Rows from block 8, named by matrix and row number. Rows with one number belong to one channel. Each number is 128 + 32 x the weight over its row's rms, rounded and kept within 0 to 255. All counts start at 0. Numbers have three digits each. After the name is the row's rms in percent of the matrix's.
# convs1: first pointwise conv (model.blocks.8.convs.1.weight, 432x432x1), inputs 216-431
# convs3: second pointwise conv (model.blocks.8.convs.3.weight, 432x432x1, transposed), outputs 216-431
convs1.148 096:153113177080108161168148128108154133123065115137185128135180153167120146107108138195121136130121066130142113168195140143120161148097093164083112159108154115195096181149185124115152088131118215071062150110092091057142123166138137134104143192114113117138167147194146088110096153141091123135170158112137084134096093128146087140162092141096179187199146184122113178089147174114134098056127116126162121097198066177166094143125108105137180081140148127148036118131145176161135172122134139159185120118168099098068140202142118135139103102126063129190112164196167164103121138156095106128141095136082139125106204126152137104114078168077142176151132095113119134
convs3.148 100:147164121110132127091141086120121095139167191111127148141138135139128105164171106095107081171089116138052108128160157129084119067145133106132076116146128131145146179153163090135123145112151100106107151100148103127202141098113104159163143104070150147102082078122166150070092110096166175083125184075118133131143130102155139113132135149193123132091154128139138118119090091110117075115139180149151101156133127097096087133144157109109115120128133115160193142163099203143189181110113126144154161146080180007115122144110114174145083082067124125161059183157172126148138108103126122121149097137155050117118140102145093137126110120141090127136080085165134166
convs1.149 096:123104142111148041151166128078099108118117138122068138072128117119101134195116118143114123148042196179198120132078155130094098121135074124165092187168142104196121124095148183123151160119115084091125131151103150084070133117100091098085094145174152206166145139125098123108127062136130128130156123134150105143136182127124137141115093174102135136156155162055126136164156153103070103124173175144123174152221133103105177119164127154113102188124136126169080130123093089143151219162126175117105137133168108171122147111152138170179163130133154099156071101190124075138152156136119070086174106065160064138134118116121142133129150107118139171087135147150109117
convs3.149 102:162142179131105117127132127162137153127110174162115138108163038116098166127095185122162170116108149121143184101141095143155093174121150093113159059078128056089062115185129057179100156127150106087082155155113082145117127153103156105152139164129165080041137105080086122117201146144111204160079080138178090102130133154114118105152200091112139090130073123149066127165155131125133119114151100156096068150086111143136150112119141147093120131111115127097147146076093174123086103061166158158081207160112143157214144081190112140141103107138112160099109101079133108086140126119070192122080220118148109074168152190097128147130147170131126142083177105084117201
convs1.150 109:089095168108122111142107188132159108143109090145067165165039108145146087124132132135120204104165117132070135088178188120114095099121120064118070132072144168106164113177103031149162107130154109198081154135142188160123116215148149009181119180091192161117125130136103091094111141128126090066133115106148156147144088133164157155109133113136096169107148165084110121100158100091086128131145086147155166119085077119157144096115151127170085073147156137155123117150106119164134095115085195096172120079104092135139108136154124208104131108172166105117127128081098110139126198135088173118109154107140124114119117103145092155142111114136074095115101105151076152
convs3.150 104:152141107105138072159112169185167101142126096103179123168088109064087087144148175174203166144086064188156147142122125137135122082141097132070058184120114027111095095133146120120130190147128153075167143116180172072138110075093116138086115139150054115109122141115166141108187162147109124109132104112103126109092111120105126137127141123161141085134085151140145141083143176162147185102132101151188145112165047138194103134126169120156138149106150065111103178149185141131098152150148101108126100129156156174112127170126127109161118179129136129115107151098153097069075106110158132147167189111085166112121146094153124137196123128099102188108062160139088113
convs1.151 109:101089125135114160182129147190068157101101129153130149146145078052094097153112131132182176127156128081125121095148087099154093170172153095152106169060154126094160066101176079123200152114131149178124215146126101157084140118114111127138105056132096169147142126139088112118112137131095113126121133101145123116136104122150129117092166119126149128140134123135060200163079138124090140163169214199153197140133117128139133077109138175152129103166123106139155091078087110112129115130110128149111123172165129086097154101163135175141105086103126016132159136076128074058109165099124139106170072110136081140111142102121136151132161120125122129093142132105112146
convs3.151 101:163162081089182165142149164151120104137128118121149115134055131135122179146148077147102110117066133096167152139137147105076152175108132127135146149122086119107115078142139100135142147160151077077131096107111125159170117146133192166118124200117121113121097157160162166083094132125118136124070104124126161090115118095124085139187148169080089086100113172138124151099192154119137080167159131122157104124183105123142102158098149167131135137155122186198178135115108103119167085102181136120141177068150121101097146085143125123116123133160082153127093148087098124014130082136058136139086116171143164090122152040170132179161150128126098107145131142134084113
convs1.152 098:148109126152119138175114120179135125175137159137079115121080128124171116203121161148124092183047131143121125113153127150084135170047140158128051188130099099078155119138190116111115082165132181202199216193099147128056131145216093144112100146155089125108126161127113138118158153129145040136137128184094149100131146081164126136105092124069150126127149183098170130158118055164085087129132080161052132067156162133116117132112130143075112136155099145165157100105117133113089150122167103030111094173074099095144129134102132136120128129163129052074109144151133121119175167114138129105106139141107158113099155136144153110117030109130157134115127104190165156
convs3.152 099:188148154145091133118057159083098158148167119183147080121127113126155075126117124118102110087132070119104119112177115150155119128158151158124121098089159157087129159136112153175129124140074146156073116105119125179141087112142173092116206105153164121140107119145114143184117154085091103168103118121106175141123150183099129131161091171149122162120138143101069142130188131130173139187153156128104147109161121124106147158109153108117103160150140153003186077137123100125119162114076146148108119180171117085141108155110093084124151141104095135143153084127101106188132157178155149174088118179089120117090112121158109091101134147070128124128134145123070121
convs1.153 086:196145175185134096094164186140104106069153093148136109126147119126109170095090108173173111151095122109131118127128110144129074158116107137072125137131060138160121150116111112154096094204139080153112156124113151195125136144142113174125161109156150196115079096146109165139170187121128156197142146157149078091138098117187060089120137092118099113152108199107074140192087132130090181112118136129121142140087118175142171122153128139065144118122084084090152123136113131172197094140107162166152131143100104123143122116175115130129138132059159186171121098088172170184121122184134093138118149142092106107092115075144107143115151141173131147101125099085110096
convs3.153 093:166134149163155196127116160116148105126123129213127094155119146164097157133140107090107176111103095131130093146141097144120115143137102134075091122103154137097108131170140120091118070162076138088128108141069150168113129125154127178110184084167159076153174142147147159108123145167119082086155144116082145080170136121117147098087093160132100148165097076160110133161086112138083133184150093188132087142139135165137112152059118169139099131173192153184096107162123139153104158106120167155160140115077094046126096117145120083112142123124148158112111099123162125124146131212106147160136119152111138131167107128114071204155085137149161154103115093131113093
convs1.154 107:128195132097155162141196105156134098159155153160159130119202187117109088154102149140129166142106061132129166104103083081147151115070157115112150129095158173129090104167101138107109092177113143097141136104127128130091133115099140187119105123159177143158118116181169111160121098125137193149140113127166125133103113153115193105066070089052131152134106123133133121104160127154108139094163143147130066138125170115099145108156135108172124125142114094127127149156042083158101144113128150096150087133104151107144131163107110142185121179170135092137155133172095143111102092135109137155099114123087156163136068167185140109119156145059118101150171124108141123
convs3.154 098:081123177130147139099033167142059084146095156154089141129053101116128148146150070102120149119077159139168156112087171152087120145117145137139163145131113134095155150095124140136130189156159112107159094137084163144153075129120077153182120158148122098130186167138117111109132105167107143127105126167136171132200112120189112097180123131146089083083206168190074126137131132082170107118083123115170131169177159154091088094128116135132107181120125159121116134127122176095088147145139128125125127150145131143116081146116153169115120136156144143065128163057114157059136126123123107082041179113124106067091176124119146163150184142098110104121079164156095128
convs1.155 101:128157107130116115144112061081152138121158155116126109166115125141112145144163135144164100081164159126160146184130123071117149115183124084127087147162171134122078089141196140111135172185096120130098127120144147127191187120128166121148150143183172130135121079050181177114179130197160168151094188156155107120130124125133181129124172094161128112173166113080137153134149065022064130090166114092147171060103115122176161081134093084167157182159139126125098129106146097127063086132108088129135094099140146173255161123101168125077159062114109135136057099104129098076096102152127109148111112147158137157105119123113142091173145111126129107148098122126118174
convs3.155 102:136075137154112117117166139125125136092160123068137130069108125098085098140184158174168082120146126216142138157073157184204112162079078179111110176099080091141127077059125134130114137130151130120066111150109134109126148146158081152145176135101218169088084101131150138139155122086116122058161099097137097131115128146138126197122107143095169113172134196090128110097113124077052120130090110181182085130053137137157156156165184141140106086144139076110132131103112104097204100179193129178166086100137121201112143178130145152115117105105089070101192173094113094101108170122138114147149102145116132113168118089180124118080185146140093110139150136136098139
convs1.156 107:093175128085104156133099152087196160169168132114084153093094114127129090119063119083180118131096102119105128120129165096108176093135095108156124142097139180034122092113071066162144100136094170092155121113131132174079105133076146051140147073126155176091104069142078140140075164121151135161088123115107118143177104089084127133159071131122120110102172085089134097182127102112140115066113123115124109114231079122163120132125129152169147068150169103158135113148162074168116147125140115138092142102152166207106059084150167177095126114134131175104182162150083130153114098111119132145105143157144151122130169121096145154114110126113206140128187139125130101
convs3.156 093:156117150152151092083117170112127089078129156127102154142132095168132176108113124179161109180105112149106118087085114127138116041100150169113114153164177100136110120185140057086146123114079146089126120076112169147132096106174105123165110143145091149088110151131221170032122143139149086136150107130101061142136196167092156068135087114106113123161143154176161084103160108127163138117140103150118153125087088147167131120110142054138067121073196130189167127141213119130227166129137126167074089175150200130108062137096132143149123113131145164095118123089109157058137111118119104131140055130165163121172135070118102158105117104117115104139063150155185165
convs1.157 108:125128128126142149126121157101120080133166244152146132115122137095143160156102174021108142099103113154051109117148144165137096145118125103143109109113137132141154130109159146148188142121127129180124147128094145115170163132071176136140098095173163155136124113030156117150151074150082186139123120146140188108137144140141138111138107109151152120121150035105105110135147140112160176117152138077124170115070161153093109110078145173141154086130140098120131197085112121119109158170111117136122187099118132123175076144161121162089136171109104149075136083173105078132195091122101093096117109133117129092139127103127131107143089151101106128146123159140166105
convs3.157 106:120160196089129113113115134130130089103119119112078173094102115081098130126128135143156092147107131196147180142143150120130101115098133143098097117140103117123137175066050123147109112125121068133165177099136144122136132145109124157163197140061136169085119113107136128107145148140093072114152146133107163101130129130105081194118135107111151101169081131094147049155126135118122167055183143171218104118137137065152099128091134202121109206104160083162113114129093133124115149132107087149207119099118112141128146096115075140144130109141113080162170149112124118058119119077162152122125146130137128142123161084098166115116113059068140104108110151138128182
convs1.158 090:138129124085098118133109110064116126161152146127152114086090097124121077080178142132146134128149194123087135132160126142109136150093120127159172176137113142110098170111095147163186174121118129108112177142113131063138160089126068132087051148110136128135080149076117127142118097103095133164093176061127186107142165081094126059034148144088125108116059098121120079170084120095163190145096104142086108091130158115058114139104132175160104111141095123083085129169078127113126119118151123100128095129108154119161097158043121121140161125066109158136155132170132125116122121157080134131073102142092130082158143099138147060140171118140125135120136137034146098
convs3.158 096:152117184035103068125190063108137159105082167132122135207093175142145163167103196142147167088118126159155126167125079127105114121195105112118085150117140120163153142120101159072137097153076133145179160133135167168105159132136127155086162076162139188160146127124114183134169109158098113126094101047107124090153153159156194116127121154084155118105133188090102166133113136146127163123142114173112131104098130118080118139122125100150115106096140086164122071104112133101098188177156103102157174123175156072098113123050135168119142113089053150099159092076087141104132200152125111158150113137159124116120136179076172159149079097115187108138195152114146130
convs1.159 086:120162193132091106138145110106125115140142078120117129129147146128075127156141071097107143110146123142067098129148047076088112114119075172109123115133117059127137171136186106142159072123117109190086140143159118159090165040112145091181135154076133119109082145145098119117120140121129155118140154120113162229114144136085106094011113050195055189130085118084145148173131118108120133162100116110135169184159097168114094115074113115150162151107138137153115128118133147119075127158137096140220111083180113138091085139136198093107182095065147111077142109120095164076137132123182155127138113154089137080135144141138104166172145090114168057118108152157144086
convs3.159 093:115133098103151104166095120167070097112127153131107157187130111111127138131082122096117155117091039140167167113147156086111148119055121171129142188153080140093073118096132139136109148045086166080093147170134145156190152176152101155165103180124092129075154114151153185150128070140166162135053153118150109123137134122128171230181142111124123071169117068152133130127084118094135121116092115193171113090182170126112104158164090143144112145092122133132193132119135132133165195151138137143134028127157167112097143151156115130106125203154101119175100102123108111102095148137124139153087091114072163126094154171137137097152128133054113074125126147176120108
convs1.160 096:167124152107112114188128110123123133145153145111146172131098114162177129131093164104069166096145063140090149112126146125106099154102109095133125116134109140131101097161145155139120151103159097098173180128143120177143122149129188183149148142094188121142178181142134151148097176062111178128072179149136111112111158043087101120105188151146084181155187140090116164133139160122112070146100187108130047145091109040161112112130138044132138084126128116129096133078165166102109116108133119108171164114107058055173115113116175169099114061150129122128085080122063186134126116119169123131148145138107082171074123093127152104159119130161140130164159154148140145
convs3.160 099:113127147104084209141107115138183129114172124143127119142061158131140142114084116126039157125160120182166184155142078166197169144070125142139173113083148093177181100111040138136086124161161101089129175100094046119105136153115095131145198101137093117121133174098108147111090177051166151141081116182144176129141154087148163143098153138179118181110144133140124153110136145161096191134133140118084105143100154140218132139130070071093163140134170108122180154110112097113093144068124125155183128144084134171115173123143154172131117173104151170083092091067102142104148136066157181128107093134101121116115141138127177167105067132173110099120162160130130160
convs1.161 104:126156168140098104134212159143050142138102125109063123156077167150136151146146134113085139113141144072107148101188149179153139091094148107156133119131138175141111130198132124110148113148123151132085087130118135141120142096112122106140151129137192155079143091120153130074134103222127064086104131150140124142097126107096168123202103130140085075121112182127106114120166163103175135170169109107134136102115110117095156091111132132093173094083176058137158124110141132089113172134128141157138072156149151196106109165124070190162126136115113074099149122108124097103211154043138109140163132168125168114119125153141157142151194201107127143105156204066189187
convs3.161 105:142152216194097088136123072091143137089097121120148167142161107151130124102134161127148150135180154137191135134180129143185083156192096101111096151139143132148137130164090117108084182143169189100109113174094137092105085112080175119119134149175202169145102126172075097150128164142205107069135105111062096126116173181065125160116083128157139127130068113094112153151110121142110124155129204099136078130161135118116174166177163120168165121087160136126098163088160141107085165118082144100100165166030175101057115130081116128162134116103116119100127102111137098135135149170109077089142121127158215112111142140147119128143085134082106138129111128189080153
convs1.162 099:122097150127166134070163122120140152154121102097095148191124158102129125115116102182153101112075176176088167140167166171098107159092126137127128119161078083147206096106173183189137121112145102081100132130150093076093152112051063187157090132117137131096170151140157154157158131160167106186126136145162097143098151170134150120110137159113180127148149115171099122079112174123115145050181175133134079127111118106075137138178150242099139152153136086130175179108114103128148136175144139106133111119169068118140170093105145096108149156111147162178132167125168108118119134146140072186113089158104153129132082146121190190099096122167154134084066157152127105
convs3.162 098:083140141038118093184108114108131184150161159086175119146169163117095134145159097133121147206088128078168102113101131069129165152056076095142106154134162086212132139101098181122121136093119094162176180088115120108179152142175137166147119124116118198137161121153199115187175095134118187123089124141073086127145143132171117154152122119125107110166166106117109134150074127144196127111118074157124092172180114121140155112119128128154163159118148104189137085109131110137133104154169128157164169099116100106108086109143123078058124102156131113097142135159126113132070103149115128124110040152116067164156109114107138112129100138149102201087089112111115187
convs1.163 096:110142066140148110143102167101111151120105145135070127137159145125049146160110134075183090102148107143070148169122154132139170104143145114130142130109188154136128127148103147121071112122156146160092167135107082057090141141137137103194159179101108136144158121143157107170116109099149133160209095139167089082152135130135124117130134190120105132131136140126081128142080104062132156169151154126151136173143131146167130120193180148116143116138082146108099132132140128106161102193109117062114097055111121146096179089130144108101092210147114155089089084161146166180150071125157192105082102122124162144144139129125099148132185147063154124149132134140099177
convs3.163 099:100156138133106146121112155132158122137163141127130134117091170089123094056160125119091160205169103131109119128075188113098148165144096110203200100130145165100125149117114148115088077130160126151108119109128167095112128085120232095080145175140109073151119113132134093181148132129112175146178102139108111183138121175159120132128152110106086111152155220144117128092144185126099149084147134114130112147085101124145096095117117141130107169131183157112115109188094148124117152139117145201098140133090133100089096125145118124139133146106069191137175107115139099152143126157155126152155185133131129096089130102160131185118127089106116145181170160107181101
convs1.164 108:138133144114102095131101149062126181107141105142086116142050158147125156124138058080150125141100151100127143108118140148125129068044118099157162139155130149097078116195189137139059126154126155109157104108130123155122142127178161080148149181137077113165144058121113157122101086125116141173130163163099121069096145134164121138112170125132199151133174137156144145158189112152069177109088089137142114093090044129140117151139139134137113156119069128148161120139161167138090163122122114148103027151102174064078108125123161125114123160158149133148143096086165112162102110140169157106110148158118116147094117133132126173140176129068170125144153099145157153
convs3.164 099:115107109192127124122113117149116184174084181157180149167079164071172169163127138109123137131113097182095133143152108151140149179165097140135170166131132117195145089177105163156177111197128138112127169128153193121113084106125176137126145143086099141138129083145163109135100090130117132154164154078126110095087144067178142126136123099118168070120087105063086123132218140124160134129069134110144147182154167151120119118157148106133172144135131119134145147102154155101144120069138152135085158093148192150136112136156089113107118128098153176150179102144178098085103103158158135094133148115137034186177203093129115174158140113158110114086111129126126044
convs1.165 105:079132140111151189149097106121157131116086109111154155139126138143026128141102120120135108109083120079092120098105170161145174094198094134142113189118133102121130095109108155148114114129142107098126153102152180163117125116072120177223111114137139085119100218129140137107146090143158151166075093123133104153111180084140110146138170089164079150119124094132137063157069122102079118073129144130120163089128142156101135112112139131110125139140092121089116122109084142103140141137143146141105055049123133134152068119118125127082150062097162110111121099101118099081153102112139088147090120117099135150139086100189070060116111112099116114113151132158118102
convs3.165 096:105127065153157104135147107126118163178110146076125123112110055101099132089133136152103091134073123097101128122096100131111142140117085113139142169152066078075152122137086164159136115152157165210160079044162121079061102128140130143141119143134141161102153174114087107128124179096126125109176135150135085130169125122117143132150110132084098102128105100131175168142164158083085159136125118122172107151119143139153088143071125113060159137153130061125091116112135111105146095132162150181155137132129110140166107128123142104100092141128140161135081102099155145088134134126106110194139144117179196130090110132128132131148105204117092164160073100153112148
convs1.166 091:137126159165090128179067157148117138134118103140118155078113172086149108136064132147110150133126127148160222167174132161127076118154150110171099158171141079115080137116157104130171190131114129190170094187084124127172140127129110152100138140123091063162138163134106089083183166156105150147150179126090100122109172073136146163081138092113098081144137110077085119060143170133151111120096134149136121155175189135108117136141205128150140152115102141125100207138148143167178184175155148105117161165115118152171184125074092104143154111148090117119160144098173206070070124121080064124125091069185138126163155175217150123154141083136156120126101132149064099
convs3.166 105:096127097123125135145182154131131159108122157057166112110139060152075136144046095161121162136110119112176080127085143091076152157093091092106112091153141138097165138105135179095084207192123143116116067085173141149131125121165122155122090142161152172141122096154132165130144140148127112101138075117128139123075078116112155148086063159164172169135128121157152122121134161123173178149111139097105138113122131182199211126082151119152088134108204101151146127090135137147143129104106125143162121065109078134187193145100098117152123123111123130113114110101116138158159146177128081099116086112126119169154084144117156104082103075127136052131099109129038120
convs1.167 100:141144185082154167113153155110132172132137196121107142093140194131133134148129124137128149098159132115228081140141102183164143123157124139108137079070135199180153118148150105193103127111133131146139116177092129089177082086172108096101160082184086130184098142126144134104145139111128123099149130096145081164124142147176157134073100136134129139149123117113120147161127120053098143122127111100150155116122121112114139130139123088091150116075149103130091090086170190139061154116178035148077107169136151137130130153120163173170118148093129136144138128083114147141110118159130091088083108126114100118140126113094076152121116139163073207096125140124147110
convs3.167 100:152122118080148135157115102119146172148120117144139122180166158119076111115165116140159137129139116149152129126130138123134117136116172123136086171124077167144124142097157092139092137091156107121126147125110125127165115088106115113069169067168139157125085161103060146057154177127155051102157103156144143113157162103117085136153156150157138162145156098112114129148201103167113117132120136151117109136085072126039103091117122087097160081109221207121126107190128125107133133129119093162074100096096129114164122066081059130095117164133106108162130153157113081114175154120132126106081120116098147137084097118093100137136099185129146109166150123104111126
convs1.168 090:110168168092111159156096083159144143103088083149190121167109108156182123136160174073192136082102165123128092090150071131113188190131113104170128162133117173185103121109134145150055126113087133168179126112160113132095035128133110084205137108094150120133030162124100149207114106204126171141087179134139152105129158088191071123112132129125152111136112153126152140106111115146146121186096141137191114119141102111130109156162151163180025073172095093118124122170185111118167107109088077140108163149139088115180167120136150107142078107176095086102152175147141234081150152130136122137133156194091119135116130161158094114144097100138104167148134169135112110
convs3.168 094:137166130110070136119119125121133149185125116182070145116172121062096104118113070114134127117098088133142182083067153128127144118171082129108121178162196109073144125111121170112110091112178101167147126095155153174108136170065204161163117122138140086102144165126167178106187128114053157138130149119121107150148125149201182120127111124187075102125125088124105156111104091145145055089097169140120122131173187131140121148138148119136145110165095064189146154118178170180134156131182144168129095113091182136137140126109141157115103121175111094087106105145109128102111120164186165137096116109087179158136097174115151203125133137101103128156095127113168158
convs1.169 102:104097148067099159113127123185071104105097128146179107101131157104091177115119139143104127131111077115100145110114140183083092141092134099084160135111139093143087135123141102206057161132179137145119144144101112159158134139230136174139104169135104218091134120127052159111095203124111118140165045140083129139147157125074147121123140109119143126154111124175139144077128179129120112134112108109170149150076151144109082108146154082139140149114183128111169127165080149098139093141103177156136148184180198100109107143111113104133182112110116089140177148076127140141105139115184105118079039046128077125145127088129157127216137141117118082158154127180082136
convs3.169 095:149120178106111070116177082097088153146125140138164131149140140174192131112077173169146151121068153204220159058110151113084097096115135081078108117108165097101098130105092133129141102158140132108183123146144153168147158133122113143117102098180164167152150137137097113100104132093124143098112120158161137117115093156099127112094118049100095110157094130093137200172146110102106089127138166141089147164170181118187157088159127118118105141153092115126110153086163147118108046123128151137115135100126112047171147082175173138129139099168113122151131102145163124071142134130131143163089132043058064080150152128145173140175121132105145143162170100157109085
convs1.170 095:095117081106131096062160161130197149059055159175145106137138118098094148158105167119105161166107087125097183111169109112134111141122157148069125141124076193097116167151132187140160132168121118082203154131123132195079132185115144133136126123128165132146145127163153097115139106047111166121130184186126116122108141110127139129150127184161123099198140166174158115085121178121127102136132133108166184140075209159102136108133134140107121115128169128152167131140086189121175080098113083151115066167148091092108131130106124124099131175163138121057083163074107165125170160106100090169122099106069131107200149147104183089159140145106137132151156149156132083
convs3.170 094:127124124084123175126155090140138138130185097116117147119129112194169114081132077133083121153123110165107120100153118138110173151109169154081103136142119116092151102133096075147103100093097188188159088104109189098125173064140066077050167117104106123124098090081159150163109150161157155129090077096109152124165065144160157146092121163106085101117145198151102130104106129125130136158075137136202115103127129123160133135115113183144158151104157120114094122144097182082111098172109107188148185198143173112168217101164073149081122097061144072163098102167124135169156202111099106083140087145163119122125135135087067123116094097115121174067192160123089131
convs1.171 090:119141101076145128139117066166151151172196094117134167171096107178136138167098115102153127151126166119119124145187095120112122150120170141073166130089065119173196199214103088158168138111103136180095142172099129200111109146096129143191139046090119131127132103084082095111168127113139133141142138129093123129141139121186106142154176149151151132125108112154159155158107120149127131151103119160155116068087103215135142115144160174124069191125129125133154125048130188128141088159135082121140088116057131141139134155127100122195120135080127060116115097092150123123173165150128083128103082131123112150148102183098099070100144172105057137125118105143151143
convs3.171 100:126152182181085141103177100112098099147119128111126118075115120130144130103182131113124166056140182167136109066159105130098162105114104115043165170116061114119143155086127136200105102100174117146130140206177174108099141152166147103082145130122124093123127176123077121148071081195171173190115149093156085082099098033151125128172146138166126129100114148117135171167140175107129131166142130178119105152152088136113145145123093131133096043154107087090099135117168166115132147112110153116096105140114076194157079108078124110139098139084129116088094174078133158095033126121144145176132193135121105123126154144178127183100158107144159145099095128160140146
convs1.172 104:110225129129175138226130151145034088125127094132208150099070137118123105099100128156150113160097121134141147134173075147119177119118109053222091150165093119082184099169154144140101073128124127131049104111053160111155098137160136152154178113159123111089121101123126114136146178081131151124095143146176094146095152095080168089153139170105117133143144157100141150078119113135111146102170124119129121123132155187132120140183075110123177091144090098114116111097102168164115120147132194090123142084128142166147126098114128168085066081128127080147137130099068132048160157109141128133159110094124176180128208156133119145129153064194137083147121145131088147
convs3.172 097:083090062105160091143135090133115106136157119150184164107146135113133101161132137110090153139096176213134126094182110094133113089171119111117071120169130108118153199108199095118162130103129150113168134157074107131133118125148090165124142118098164180125134138083093093111125161180193142112185123147168113043124190173133135069103144106157099160138099139176140147168093116123123113143149125138138114161109079211061103123130148111153145102067135142080047123136116206059163065153103079052180140119085116118106122106168121113105116182112188107155126110162212143175117140116153112133096126133129156168164122108122119103170093118186097126107120134134113154
convs1.173 094:139149092128117074098112124138119153116142115131139169039078091085135124150133156113140183092132134099111127123155067110151091095142113109086148165165091125088186137070172103132085184099098097102113121204199154139155127172100104186160154130112069137113134133123133149175175105105115157127155084126105094194106117130157142104136145086142088108160137153087177104158080145100174074163158125133099110121087131149200105189094127161149132069110224129108129145127144150124119158125154157118134101145155128130147118139118130134105154111165071184130119112215100114145147117144145136146114134112141130160092106144140099127090090168084160129091177180088100134
convs3.173 094:135105142105155115154122170159140147153112143136164106063135124128128090174126110132081163158115139118146161089089184157151099104109147154122170139153092108098124155057201117120074095134120094160097086056188103149206133157141117085156124145198106149122130127119113092098101183156130169135135139139081082133151116142102095079096112149144144130101173128120119163148093119125098160124073166122141192099057141132145141164105132204104166189137150091142152139136139113133103080110128167098071140085119149184129100148123064125202127131107167110097061183108079147104138099165094127064143078139146169151106122133129128143104176135147116149130161145154129112
convs1.174 109:112204066111090146141119139106090121161092108123158135131096173112131116198110131103178154130142121091148113121104116112154139149143156091159164120100053097184134121138124118155040113101061093128081093151092115178079142131107093128130163101126139111113189187148174142078130158130176155105198136163147111128163084116136140126118166115197139161134160148150120200153080100135136151125172193185099180102113120095125097088133180168088079131140148219152106095110174153108069083156152095182098153112126131172086155169174160148134130140153182136118146137191133146110135112049103134121119156087054109141075121096123117107155153100129105157122111159153174142
convs3.174 101:145155123089089132116066120201085111132139164176087138133111046102176137135093132202089148133074109093098085100169097113086099153214107175159113163091087139140164122084074157194160176150113095100076151097079099096188129104153101110107109112112081191084146123140155081104121121169137143161135099101129152141118097126192119113167132111125105070143093111108121151150128096107080118139096117094130078131128092139110132121107109160111152102118162124124169108096105092163137165176107098163087138096143156150147112117140051148080152124089094178142145148127113143149112118153103102154143124111139205108114100158096111133130139082170180143142156095128131101
convs1.175 106:136138193133136131122064093170136161123163099088126101140121177168103108087192129182138138133104124127095164102144136114127189146077105152144130063179165089125168150159173146098186051098115089076118156132070156083177174143159098107157112107186133141117144162190088123115153125123147126132129159152158101082085101062183145128168097145144094107116094121113087147108176152210102165108155213090128103136122063131125126139113153105119210136137172119125150103170150101149065133123156112133125158116134116153114103123125138146096056078107139103140140098137094147123171109127149109114101143138085144089162132161103130131110125148090130054117168142122094167
convs3.175 097:109135119146103127159115129173153176121142139143164149101096138103114109154112146121146128089123103130104130127101130164191096137079094111155138138219151123149105109180089144156098124121090104086156084111053164159152164114149143112151090106107143101111160145138141062124166144134075181164054139178160105152133093095110091134147110125104120185180109103123112163127120189144088106098170135104105169056105165144108089167160140128110143127151114114142107116144142152160092118170115181129160117160094124111159206149118108116134099132124170107137150148112194110195162173082183152146154115125090124127145145106105101113109170095060158135189150010160095112
convs1.176 103:160141126108073089156132131136052127145095194178200143115181096143137172110060068107111141150142111113121100118115084155091163094177150089167114151114091145146114123098123136131092163100103102126071153120047100078097136115132131146192143178103133163139122097132144188166114149201080178156100157093168112152137087156133127171096175193126150138088163141132110188086169146148129122092096144068200115178149086147153161128164189155050123171152049107152177130148124122105099141135111135090104116054160156153134130120127112084121131115136123161153135130165086161186141106108157087160110118125082119093115088107114173129138123138164163103114099159141149145
convs3.176 103:110189153113145117096067104133115115112150067092103141176064090120102091085153135125142131122139046090130137149112080059110138188101158115063128142105159138126103116088113119182121097100153131074142122140155112105179168126107134126087126100113103110119089089156133125128122081089092185087105094123079130164132104148069166117139151094143158157102124140093082102186187122085120130144143122122107111101120163148156174112118234103157119112107164143180080118156119161162169127120142115114156167135117148132088080130171108108141133142113143119085167115091149129086099113026116140137153115169098111109128145130142144147155200120123064113102112116125148061
convs1.177 086:102144124141073186167115149166144125074136146103137104098152086141106158084133141062121177109122110127150155060106102159114150158090100149089138139141155184143098104170137101183126134195103096134130169105138206094113118139202129121165202117111185170117094089129141159165164115145144130161085147131070129145131105126117191103133135199139080085138142179152130126122128107145130129100161129118148170084113076150116156120082132118179071182045092145073137114069193114091105133142155110136150132114143082167142088144121115119117066106194098104169064114129140141157097104148127174121135159154095121139075154115151089151113155191079144102152084118069136087
convs3.177 087:132127088092165127177103187167105119160139153087139114122124054114093188113119150166163124103112095162153109126097126122125088119074110120197115157080132126123132096157124142152132157182061149118154137142119147131146185140140108149132130161086161149158168146160090125099146026116172108068154116167143138097085139157090133143159197109155129157192125119145190109182162144162210100126143095117119157164128100114191122099074118067155163106196093123117105144153103121117148161177166135170139172144081089098106163214063147158153098042152129067104083105104086127117224115073110102060161124137081097119140127143121093068156143111099094153119131121176104092
convs1.178 094:189103204127101115114114133091131158156168118146143108139159124128117198144049137175134111171079173091103078116129095138120096099193187105116158148089083116184133138192172113093106155114142129118170132132059099130151151190149138117148155106080115136117140122072124121136155105161153111073061146066104125069056105132129134091111172203136099090172111170121086110116115122150133156130097118185171128074127140167122118163162065169178146086113161131131128147166126155169156123148129109082187039124084083136112133127106138147120164089125135111090101125117144151178092128185141102163137050149119123153127123115114156141133114101148141133155134079099145101
convs3.178 107:107120112120067132120096114138163160131150083126111182124136101174087122141168142108133130109141139171058123106110145156096136146134126158096113120113119151121166118119150128129109154158098162103112106156131131164081171113159138103125156098117146120130144117149152110097152170188110159152108134135156163137081156120125119184160123085087134193197163205114080181124120134100149127078107128137154125045178156165138154123131085089111125133160120130108164071155086106121050203094133084091126143116054144129167097194122239126079142139166121157134110180123151172052142081179100139148101130100104153112118102106144136100135146103118088074079126105146096154
convs1.179 102:145073146135058110095054125133167166125129153168160115159114074105123129130151120151152123152118132100213071081137175091115120131124112130090149116213147131080112079151132133166162137133091161116180125148179096092144143142137144167102168096104168152074148175153148062050123114141091107095166168169067132168075106127127127159129087086143142176155121120128199118135093122103142087170146153073116077162097151145137061150166113115144139153123130055085131127106108120115076170134094122093157095132129108128199139119122139158078115143137145167109159116164098131095112114109107108117116177153125111168168118096154079123170112172095078175154134153113142130
convs3.179 096:155106125130122101144140094156152127145140176183083136123172143137124136156099104105134127128075093109080115170194155083137120140145161099124141128212141167098123163109132122163161135131195121139123183185125115094057186131149115158113133106118124092059113148168071117094145136185110134095094122106129154107160152129097100147116096161159184087088173138119089073161115120137105077166123109103176193106111139128099127125152191098170084097059050116106155143131087101202096206142091150184142060089105115144094144138153138153153132078091139124125149172169112103128126173159111145158120122108154116088147058056159082051161173130131160127159089162069089136